A small masked image model, trained from scratch: moe expert_choice, 203450 training examples.
Rows from block 4 of a small masked image model, named by matrix and row number. Rows with one number belong to one neuron. Each number is 500 + 25 x the weight over its row's rms, rounded and kept within 0 to 999. All counts start at 0. Numbers have three digits each.
Before each neuron's rows are labels from the 100 images, of 14976, where the neuron reaches its highest value: "lies over" is the class under the peak; "responds to" is what is common among them. Only what is clearly more common there than usual is listed. The data: aerial photos of the United States (SatlasPretrain).
# fc1: MLP up (model.blocks.4.mlp.fc1.weight, 640x160), inputs 80-159
# fc2: MLP down (model.blocks.4.mlp.fc2.weight, 160x640, transposed), outputs 80-159

lies over: building
responds to: building
fc1.239:519501510497497484496496517491520494510519464470474483482500475471474510495494467491484528491506494467493470510480527516510485492460509527517506522461531521465479490527531513514487435467527478487501492481511485493480532494534540468563470503
fc2.239:476520525535504454483519503479570487535491528510511521479482480510557490521513486521511499488497474500504498512503504495483482510511524514495503476480446513502533490504514482466467509474538530522479499481565515505464476501486494479470480536

lies over: building
responds to: building
fc1.19:513470476505504516446480525550511511453544492501526526519477473427494509525479537505459514525515498482490522499478482482499565506489470493503526513500508495494475490480475474528506482498546490549494500455494522528525469484520466484520538463
fc2.19:509495499465503496518497511541499520541495506480555500468491469510572486482485544466445518513489510513523505484475519459508537527468497466482499492503497498521502527502473473518502504495449486500504464525496438493518496444540487517487485487

lies over: crop field
responds to: crop field
fc1.38:527455489487509495491496517516533561513497472490464482507497549511533508492533505491480518508494518482522486489504472546479471535500503461459541507510472494493519446456479492505534502519550493480558533486478509513505463516535493468493518504
fc2.38:501494473511555494491511504496480492461528499537530494499497437498494463539473492500454515510520492480537532547512497505465486509550501499499523499500453463523515524496510506492530522532481518453481502508489529476501509507488533501496526491

lies over: building
responds to: building
fc1.483:548511485503506467519486509555488495511528492518496483536468536467492517512506523525522480429541453529487490484524505489488505495523513557472509476453470524493489467458555503566458492499506504513485492478492468530461517499514509488488508490
fc2.483:489511533521508461500507509539552480471522491486533539530475504534501494494490497461540476475486551491500480519529465445515485483510476480497515518520461504498471465488527480491488535477515474441464535505473532515494485520457493511520501560

lies over: building
responds to: building
fc1.538:488483527466523518468445479469484478526535523524441511469469495500513503498536476476500494537476493493473503473514522512490492494508500522487497462493503471510505465547529480499495479502520509512532530469489503524482464532539527462526484526
fc2.538:582506499487478483532505535529527454476473484545511512504514489484521489466507532494506455477469523504539485475481516463528484510517487507478514528516505480484497470502527497475538517483535523476521516483469525498485460528510519465500449512

lies over: crop field; building
responds to: crop field
fc1.315:518480496529484502514492488516491487500510492508505570510452540503496499481494459506536478503519526536538515492479491493552520525487533492491451440499505430524475518484488474534499465471514513492482530509491487520465474540504487464523507474
fc2.315:497465430526473533501501485534471538520512456497486472529493509521532521529503493519510500505571497501466515514517481493540496520518445455463528521510496513517470509450502530515501480510487518522491499528494464514539535515499485513528524506

lies over: building
responds to: building
fc1.124:477516470535526470496489513517508495489486455449442512502499518516513506461445452472521518495501467547520525526472492486512493484478523510498489521474491514476476516518533502514472469486516496484464498480476533504493506492490535492530535487
fc2.124:490510476460477471461534506515513510544523503514516533446520511493466528532481498482483500514458467464518510521474528466502502487560503506525463515483512487494493486445516461465509492483509524525491512486528474472515531532510499470469466485

lies over: crop field
responds to: crop field
fc1.626:483487493497480504496491515495549484486543489500474492503551506514494453501514489485485513503459483471488502438507508491548478470421468504549469482517503479434450489478494478507492516527549497458509512479498528517486477501515460469475507542
fc2.626:519484493469535492474524504438491482522469495529498484481487500499487462537447479508506510503546497497498465563517523471484478526530506500490548525532496506531532517515509506520501517518453527477478523508486459505494476482475525456476503498

lies over: crop field
responds to: crop field
fc1.504:459495535508453507492444503523531486560471517487475480543507514510519522504509482498488487497478473510514505516548491466523507522479486526444518517495467442475530455473494474498481520534568521502542471517524497498503520535544506501454477479
fc2.504:532477502505507518487499526496477472488509508465517492499469467538495504491473467486469518498496531468503521494441488472500515491530494505567512493482527543485526493528502474461486533535463498531492508523498492489479514489430495507529503509

lies over: crop field
responds to: crop field
fc1.263:535473531501470510475494518497474524458494471508494542472513554502506453519525526514480514519470493492518497510507502526479492473483500496526509484483476488491490483506518517545507484466567478502511502499457537515501497510503528475559493519
fc2.263:517518480537485507484509506506475465483502537542511470503503497485523484459515555559489494510503502524494532503497530504471502517510497496476501494502494508496515550479505526519548499471505537542480507458473523443507484493483473497521500467

lies over: building
responds to: building
fc1.552:505453493527523521522539462525496507560478534478499489520484507492565546505431490484493523517490474512511475509490518497520497495494502545481518490518508454472496481491527540492513473463479545498495508550474508516484510448483496478486503533
fc2.552:539540521505505491496472508490505471464469498522477500467508495523527482485485509515476493507527503438466489507504461497514438489502478456482544501551499523511517493505529491508505532437443521498507512451475490495491496516469508493499523524

lies over: building
responds to: building
fc1.178:480467496520494540520504493537476498481533487529525513479451517518532522485474459522491518503512481456500474529492472490520524559492527480484479438492493493471520446497532493509488470477490531475462496467503538524499505519532495492502502494
fc2.178:515500500527430523527484508518501516512461531550494531461499506527517484501488444488511522521478501449473464502504511502496427502514516502506542507509507504499507467517531497536533464489509438481463539466500492547529507477497500465490479517

lies over: crop field
responds to: crop field
fc1.336:506535522502513536508506509523497458511518506496493502491529513505515473492501506462497483500474518542497502468509512472456481487510541423536476516509511495526510512465513518492527507529506487473524496495496477536487525528494472498477518476
fc2.336:510515485523513491443519506485513502481529463491454541520503516510528529488515448555565479499490446462469488520487486498452473440521487487514520483519501527474477500490500494518494520478511470512492552518508523456468526495476499535529530490

lies over: crop field
responds to: crop field
fc1.74:499536524498526480488486501435551477507453465501523500495543532505498496522499525515495492495502464508504475470484535537525523462471461492472479456502523499490558474518506515538508504487487476527487505508515565542448511495475504471488455504
fc2.74:478523490494505472530479471457540433489516516515510536492474529493471479508467495511506498512531467534508510485523530489470489467471494529499474518478507481448527489547533531516531485527523474481521499483491509538470521499552510526489475445

lies over: building
responds to: building
fc1.94:524434470482476537511449510468469527493533503489476509529475524488496493479478459485479461490519471460476504505472514540529525504463494555472513526527470482503486476468526495477467485497490509480493549523494519490497490529498541493528488547
fc2.94:479447480513511507520528517505472503508480499546489502544476484501536462502494481493497523477529518462472506495500508516504510493511460536489510530463483504483530481511511515517526504458499521544480517544459523521488474504454547503510492504

lies over: building
responds to: building
fc1.522:528514499497503469479505513489491501532503500528463520449496456531514510504482528494517499563464512511538541460511538472499531495489493491510489488487505469490485522486505521539438469474498447442456517543489491477502447509466480514523474506
fc2.522:492498444474468505520506499489484482466491517524498509536514494523518448491467498540469480451513552492513464546500479502518489519506505481529474482485504476522505493502502512479539481477548535502515509511463528513474522504488478480503527483

lies over: building
responds to: building
fc1.301:468467517478471483482526492512540497512529480456510534488494522493473523482512538503520500469524523498489499509518498489462507530512485451492511457496522481498507485552496519485544490527527469444532517465456509503491491498535490454499527497
fc2.301:517515506506491459495504541483508488503479453460503524506460533487556514496458521521502485442499500545505474519479515493530519533532475459504493481516510494493529511535506463519484508508499487459515504483434506496513550470515476479518511506

lies over: crop field
responds to: crop field
fc1.570:503512521506497518471488507474486445485489426484492502510464538533523491498471541515498500486489493531540495460532480454509497487541515453496475474537488469450529455529489518533495504465479482447485525515475490529461489499508477487508481503
fc2.570:489490484516458466527481479486497558479460525491510507483508490495471496502491478489493511536482468490500475515467510455523473456538485477504473472509512547497516489491500506487515503520467476479518524457483547459489522451521469529479528515

lies over: building
responds to: building
fc1.83:482523487525470492536473469551504498511488491478485478491526499513512533544469512503509483542518513466500543473509499512523487463563495483495468535503515497446493477471477502499495483471492490479514482501497501515474507544508523493440492517
fc2.83:499469491495510465435540514471546520515512493482470523456481538512505501502483484489535489515553522489517555538498502436475483472520475461509505507488537479462500449459497486530540484475513480511514534499479484495486509556512481500488499531

lies over: crop field
responds to: crop field
fc1.569:465468516478462488517455514504492521536515503527493485478484499491523456510531520480461493517468516525513518478521523449455458494492487507529465498476478504511501489542512504528489499459532486481510474514503513494560465482484535477520463533
fc2.569:519468512513467499479474452539455503478504494488518498516553492476490487471506504512517499513478526521525500551520472510476518542532467489465447462552497505468546486474518534520521488506499506516472481459509525528495461513516495485504548470