From a checkpoint of a small masked image model: 48-pixel images, batches of 64.
Rows from block 9, named by matrix and row number. Rows with one number belong to one attention dimension. Each number is 128 + 32 x the weight over its row's rms, rounded and kept within 0 to 255. All counts start at 0. Numbers have three digits each. After the name is the row's rms in percent of the matrix's.
# q: attention query, key and value (stacked) (model.blocks.9.attn.qkv.weight, 384x160, the q third), inputs 0-79
# k: attention query, key and value (stacked) (model.blocks.9.attn.qkv.weight, 384x160, the k third), inputs 0-79
q.96 093:119098114098184114150128100118108135095125099112146163117152098150088107216137128107171071120112109099132174172133101130148084095149097172076130131158119078177207093129142183118174144108132114105170190101090156180090165105163158113140112102
k.96 095:074129122126161120132083137138156136080177096045200188109143139126133117092112124080189027103145143116129146145170191182179121112160148099101181123111127137141128146118144119190127127089116165134108151126075129112135076081135195133170089102
q.97 121:113115120090131143141223093133139118112142127122140102158122200151099168108149123156158112109173162142130095124140133128093097156110135131133114158095077125086143105116067075086117106101054159166140059097184095081094127141123081115136122050
k.97 104:160093163106141107148154110117115089115091107150185132158102136167124161120132124220138126152156149093165086117096170147105164100068169063123146191141074118124119101131062098119229123124081164158102096111162089104116148146099128113089178116
q.98 117:142114182123115102100198106128122081109122084097105132150126069087161121156064190156080171141114099155121091189138120102105151118131149153160078098176150108094165109155134113175140109166091134161192157128193140127101140141145109109151189131
k.98 100:141132145125163095152165110094153177163079140153192140107103102093163113175082163163054167136081121116157081163108129140119170118145096118132067129194153130134134134129103158100141109197087116141180150125140135092098119149121045060128145162
q.99 122:186101071099057158072143183125092147056141103132121148124168102144125118102148109110133150142152107100177087126136093123112074127089144172133145139112122113145151147127132103049127145127110121185172089156156129110126082132109112176109154173
k.99 119:142050100085118155103107190060132126091133150174140177159153135120176105140145152049076190120166153126129104077097105125129114106151137130139128187093118101153153130153102057042096176170065060181187117151103107110162103105145125088131103181
q.100 115:059183098111123171125092086178169100115083146156163131120067237135110112088144102115179159132112126115129074143179123137140111119181142144154117079140147087143120087110081110037114153173116090137083120156076149150147089051128127131161120149
k.100 101:091144097113167098146082141152118098074080207109145193089122161135166127108140149129136104102098082060149142157150161182142080133126147131138136076163132165160165053179128079156113180098129148104070176128131143111113145080125157212133119129
q.101 091:099088097086155139122143090120161154139123111108116136116117166143143132125007089170156169168127103116146126140138166116115150131137154080093142121078126134130150117126158132151064101144114151093172101130150122120114164082161082142087132070
k.101 091:084143124135144115165119169125150143108133150163115145092159088125134100141041094153130124108081110129092141137125068123128133094160159124077165168069073190153089107120180100144087135186137121135203081119162158093120169100141066160137145082
q.102 106:174110156108145133133181151097088167099054138149061171156093132095072136139146146133112144142160156162084179146128155105141156152091131153173088133158102100062145121134118130103156112086139117131143114135097130193068099077098088144170115157
k.102 099:211089102051133075136088122070101132119082133113120138199135109094103120151152133176125167178123174162094151129125140086166139126129137128140069116147128097106158181155163111073123130154128111171140137148083111129133157043123084067128126173
q.103 121:159156097113105135133116162108083160135095095106137107090081108131146107121112121112163084154129170114108156096096086191163109168125114238111103161191115104141042151080112145091112148169145158118104135112080097201151109197120178119101143125
k.103 108:147143146117124133110095140101117139155139112070115172088117144124091109144128131158157097142161174126106149096114097164167078156116106241112148133133141125081085185139114119130129126103131177117116151148034144205131146145097144154117091100
q.104 127:103122137093164121129129139152135132153106085121193103129150185059155146157186180102113149205117085095159149128168148116160078098142164177123095082122123122064150072112143106143150163061126169152123118156084124185106114127100089128140128150
k.104 113:174174123103072181132133139128128140137097131156154126144136153041166082161162093088094116168100092069145092083159081086047051091124114128175071105079130112096164158108140081063152137138131169134145194151144142165090152158131138117124180177
q.105 090:100170126124079181084111164144129137131098059147100150124111168063133210148114174110071153175154067149163068138142142131119094137130106140142137052172114166133140122180137142099092100082128094143176150146128113130181094192077055112174090145
k.105 092:165146147083104203048079105149117126055144099137116165155158107130113139147133116139083144139132070151240104075122156127128107191127093189141093064182136143123083117150167127140115095118166070102211143146134106108173083157056104153172128181
q.106 101:091061148101142127083094146138117168141164128126060125161137125083120087055136154138091161110133118163155156151134180116113214134057137107111147087094119144089123130128084129156143169144129127136101115129154079184095154098131144106128110212
k.106 102:066095147147185070159109162145069167115183108073132086129087099084130077115122143152140134081127108156122131134158137122110169134080102135069135071096095118125174131123211134168095156132169135182075131116127123191100139109177149177082085170
q.107 111:129145084125051188116098137078148091169112136093196125121123172126064141121138089080144103107118109106083145145117157108142183114116140114129103096132115124171143169145146122109135110119104103078171136092169122060173194195158143104174132134
k.107 101:125156105141074186122116076129159125154130122192147134096106116071032137153150137089158144118115120149121105136128163097150190121118159153103118135074121125132149113091152126143101089173138036060099090077120166080165175212104158086133147131
q.108 093:144137094132178092138118107114139118111158148130165132115143164127089124158164132118117127144147056071113064126131113183183133145118122146133084101134131131140114092140102122121144139088090112111118154134123122120172084124120150171118121124
k.108 100:153088069138127137124124111046141129130116090174162086158114175082081061134154083095099150136186078069106107135152131181117117184106160153128080128120159140125088096126138127098110165133069130137205145169192084140182126154134107102083139151
q.109 118:123090212126151089151129090124180118146134148159073098156088128143090086157081096115192147100120212089093124179141102117145128108110133162150119165169140135190178187154138119144190109164139121121120083136145139078135119117081143092146142090
k.109 115:125115130175176095164166074127173149115163093078094126123135133162092147149090095078197053116088168119079135184154157107124165086142189154153158139122087118115162130120156108157156103068197147102049097150131173108083085092099128136198136141
q.110 072:128115127152153074128088123109132138136167137172110143139043099122112116177181161153079130122144108134101137201142116103174160129128147157128114139198087124138108126180106165140164087072164156085119134109149135102123151140050046113141147132
k.110 079:121108130182129144125096118094146144123145073118154113161139136137080141094135109152082086140136095155133166124122107122130140147168124124131134132158097131153047066148138156190164063076211148139169133135138132112172162103113056135136124113
q.111 102:132146146163093142136133087111152095161114104114098090204180171126151118110124186135138145086092130115124106110149101077066114082072176060136146178102124130131145163099143076176178083114121105196114108131185132062101097065172133112165115142
k.111 098:065152152143156109159163121152080064135119077117140099096085174103139097138131157112126200146109112125116107141139129089143167063130146081160155138089150124109134154131140108102186080137122075182077078087172136077126079154134138145143118105
q.112 095:146152107142105109154146135206156177144168087100183094079134093145130159115108140106157045127106109179085140202162141146102106124105138144077172119132169154117115155156171077127147136070131129120104116154074157129112073143141137171111070141
k.112 102:106133106119109142139112128113082113124156132009131140142156122144127134103112179154148074105121152132088177183161121128129088129138137171145118083106125127129177115139132068177173157060119117071094132127117183130115104077192152177114081104