Weights of a small masked image model.
Training: muon at rate 0.0063, 9400 steps, batches of 64.
Rows from block 12 of a small masked image model, named by matrix and row number. Rows with one number belong to one neuron. Each number is 128 + 32 x the weight over its row's rms, rounded and kept within 0 to 255. All counts start at 0. Numbers have three digits each.
After each neuron's rows are labels from the 100 images, of 14976, where the neuron reaches its highest value: "patch colour" is the nearest of a few named colours to the mean colour under the peak; "responds to" is what is common among them. Only what is clearly more common there than usual is listed. The data: aerial photos of the United States (SatlasPretrain).
# fc1: MLP up (model.blocks.12.mlp.fc1.weight, 640x160), inputs 54-107
# fc2: MLP down (model.blocks.12.mlp.fc2.weight, 160x640, transposed), outputs 54-107

fc1.355:185141127169084116088121080140120130168095146114082092106135187080146158129115118113146123152121123082116150176104165076113172146157116125115151159166087117101151
fc2.355:094173140111154104115109111147126118103121141144179191142127096162177135126118168127149106099102111137121127111165092165117053074142176168108098147111127187138158
patch colour: black
responds to: building

fc1.229:094134011086210156159118151153178108121135126096144139132123134106170150178127126101098176104148155143142149143123055085126113187098064162121138140093157129091091
fc2.229:172121201197063135074127097156079113151132132169126094099120170093093115016126122117123150157140128152105126126134164158085146086168184114141154119159115116181132
patch colour: pink
responds to: building

fc1.253:143156107119108137162114081116117106138126135098060128173179184151174113131168097169114150136109133120128137156133151126140135081107041207143115128129053153111149
fc2.253:164130129158124142128137103045177132096154100200152166115057128150089195170109146136159154133094098163110162093158147116141095160149126073138139102160130109096096
patch colour: black
responds to: building

fc1.512:174071159097137118134122152119122124150106114166098175119114095142152157126172152132154088104129084150104097084095069160136080107129169143115108101119106173136150
fc2.512:127210153149088170174141094150137119123179116146103135154174138097156103074139056114116100121109181135126145150100105098099119131132166116158080089155130128101165
patch colour: black
responds to: crop field

fc1.5:094145138103128123109130116175119188127098133142092132090127100158076132101153121126092145143180165098089104116134087142175172105085122099080161101113195171086188
fc2.5:156087162127061116150110183092117091117123133114155124153133101126136193135111132094127148094097133176160131099098175150102047151172156118171146118099098134168112
patch colour: pink
responds to: building

fc1.516:050118139088126146062170121144127127116139145102090120174144121097108102137157133120094181102132147142102079162134055134155134162150095111164100173146108135106166
fc2.516:180128146169119151109123159065097165173160179175103158162083176143112147176064120072132171126097143084107157050079093079096149089053145106100176152089116186127159
patch colour: pink
responds to: building

fc1.313:156165111180087116086140114141171059132162102088155100121138155129144130111126144073191129143152145146129156081129159128106142153101143116106127150030097110111172
fc2.313:110129175132106102103099133171167134124179135125135096145078152108138156130117140107110121132123104097178192125097134152093132115096098126097097139112082174105150
patch colour: grey
responds to: building

fc1.463:088120062161148140173120189164133130148126149133134122139089174163179103188118114137127129145116137100081130136082213152122177148152156127076175129130080166134147
fc2.463:111118180105127143105095065118126103147150126154161111129127075119093152107121154103116123078112158129206164076159108111109089115105072086134094105157170077145124
patch colour: pink
responds to: building

fc1.486:139162167144115160065166142144119116090085101146168163145162070114114122184132116103134166140083064089074123137147025150151097175112081131151129157123163159146126
fc2.486:125144186089159095078147109127090100149168140156129127173130210157085139118085085143135156145125148131111175083027099138120128132153143075135055139071176133121142
patch colour: black
responds to: building

fc1.464:123104125128137134097176185121146145119128141145180157087162128131119145152092166130083086100161141095169108155112104096160141125128186169144174069065144137099122
fc2.464:126097194130078117132102146105099146115131178066152133139120100121126133073125100092114159124136165103080095136141147132103123133131133072116080148150162103118116
patch colour: grey
responds to: building

fc1.446:146082069125100099177114165119112126148154094108130197135127135081125107137122071172135113116120095088146114177177147162141054183067081104124164129116148192117137
fc2.446:108163182114120180047128091120096083113163154171163091160142137109106110153103129112085140138107104169141139107093213083108168115173181121165101148136095107213081
patch colour: pink
responds to: building

fc1.618:083132130100154152083143133136159172123127181159087135141187092140075152096119086034117154101131136172160089111160113121106159148195127109130161115102094119084119
fc2.618:124122123104100159123147140084054150140147146116127159183134137117060091129120113103122189096117136151128171043147058121091173101137127115161179160104105135083161
patch colour: pink
responds to: building

fc1.412:111101086113209109161110151121177077186162159168092148105183138172134117103109104109043182095108131080178107113160083117106145143160149112152203142149102117131079
fc2.412:126098090093124123137131135087144183175103138123175100155111119179130132115141148108109174116140157122106151127172117162145173144206147109167086146177159165088097
patch colour: pink
responds to: building

fc1.434:146095115119116163092130140150125129188129159074101088162175104129053065097096141094132145152186163138095099130120182160114102153156084140122127117122129164145129
fc2.434:125135130090115123139138104122112086151205132130158161113133091159120158119123121113133187099132064094112177078077120099065120117104115071077194130117135162119105
patch colour: pink
responds to: building

fc1.555:118102096106113086131121084091133152119091166166121102138088092130121129111142161106096127171104100131169101068124130088096047115178182107099136154110161096186162
fc2.555:137121159134101072116136126162113137174137111170102125193116097083065154092088104090063125117092143120129118080157112138184114115154156147125116206185155175096130
patch colour: pink; white
responds to: building

fc1.631:123139143120157159073129092116136116145150180089072081058117062165143137139123168082177150085130106140196122105132130139050136070147147086069102135100132124117090
fc2.631:133162091077099100186158090172110163131173094136131113207145197096099109107136102114115115172123162140111145165111177109188140128075124153150160114151131118157126
patch colour: pink
responds to: building

fc1.156:099125140095055138103083158149148197177133123079147108145178106111114089138140123118158117088159176109104120195094104102164183087104148077099114121159096126182106
fc2.156:129052099204120106146133160119116139133089141140083126121155125126125142147092112133189089171107075163199149087172132124084067191185140176103121113121139134110163
patch colour: pink
responds to: building

fc1.375:156187189141129102100155178145135133144142090137161091112145141164140113195128131127084166079122110098124086163121136079114086152117124113104170137117135164109083
fc2.375:113094088105125073111175110130074138127116127189131138116117138098133137171102151147079172081107155150099157112119094104083087167150127108134104127126105152136146
patch colour: pink
responds to: building

fc1.146:080071167143106179136142118167194176132127102129126105050118185107123117099115096081076128098134114122153192127123183171139115087155073168118117101101154156171160
fc2.146:134178139088082071102087179087031095140117176145151162159155099142132121159197151132164102143136146137094114176110098134146100136108148094126099145133101099134119
patch colour: pink
responds to: building

fc1.54:181120126073118119164134134078098129161142144119091154087103143161143176172098093154097076122084140053151177171135122123164203091119105142121112128127078130094135
fc2.54:082163086115119125157089096212130084150080084110156107123184120133117075111143148166088123124115106117124067069093122160134147096157097134131080112053117151169105
patch colour: brown
responds to: building

fc1.11:106095040148117119120146127130168147152166103113163150140119141072143126154172182090117099091083153104199131071136150105164088102131141114109088086144169166148132
fc2.11:130102208088172089143101156140068099120061150114144112120152134181065106124097080147103167198201107167069079167103158136083156196105099164136197084134123096140113
patch colour: pink
responds to: building

fc1.59:083107128106045114162083178079125161092085156097119141111091114130114084163082053153141153128057115093128106049173110182133075104154114085111163128189131181205122
fc2.59:182176157143214162104172094145098120158141103139166106162183104112120149118170246098121113134212090154131148168074169092134184184142137163130110133103159071083110
patch colour: pink
responds to: building

fc1.474:119076176190125117134136027186154112143169124116084148164126087122128089105108146104119110123100104091182142130147137131155128168162130082192200149104122170081122
fc2.474:109101150150113098171120113121155147117104132166072088154143148098131136127096097109063138107111152117105120127147175130150157140209092183107148106152161117079101
patch colour: black
responds to: building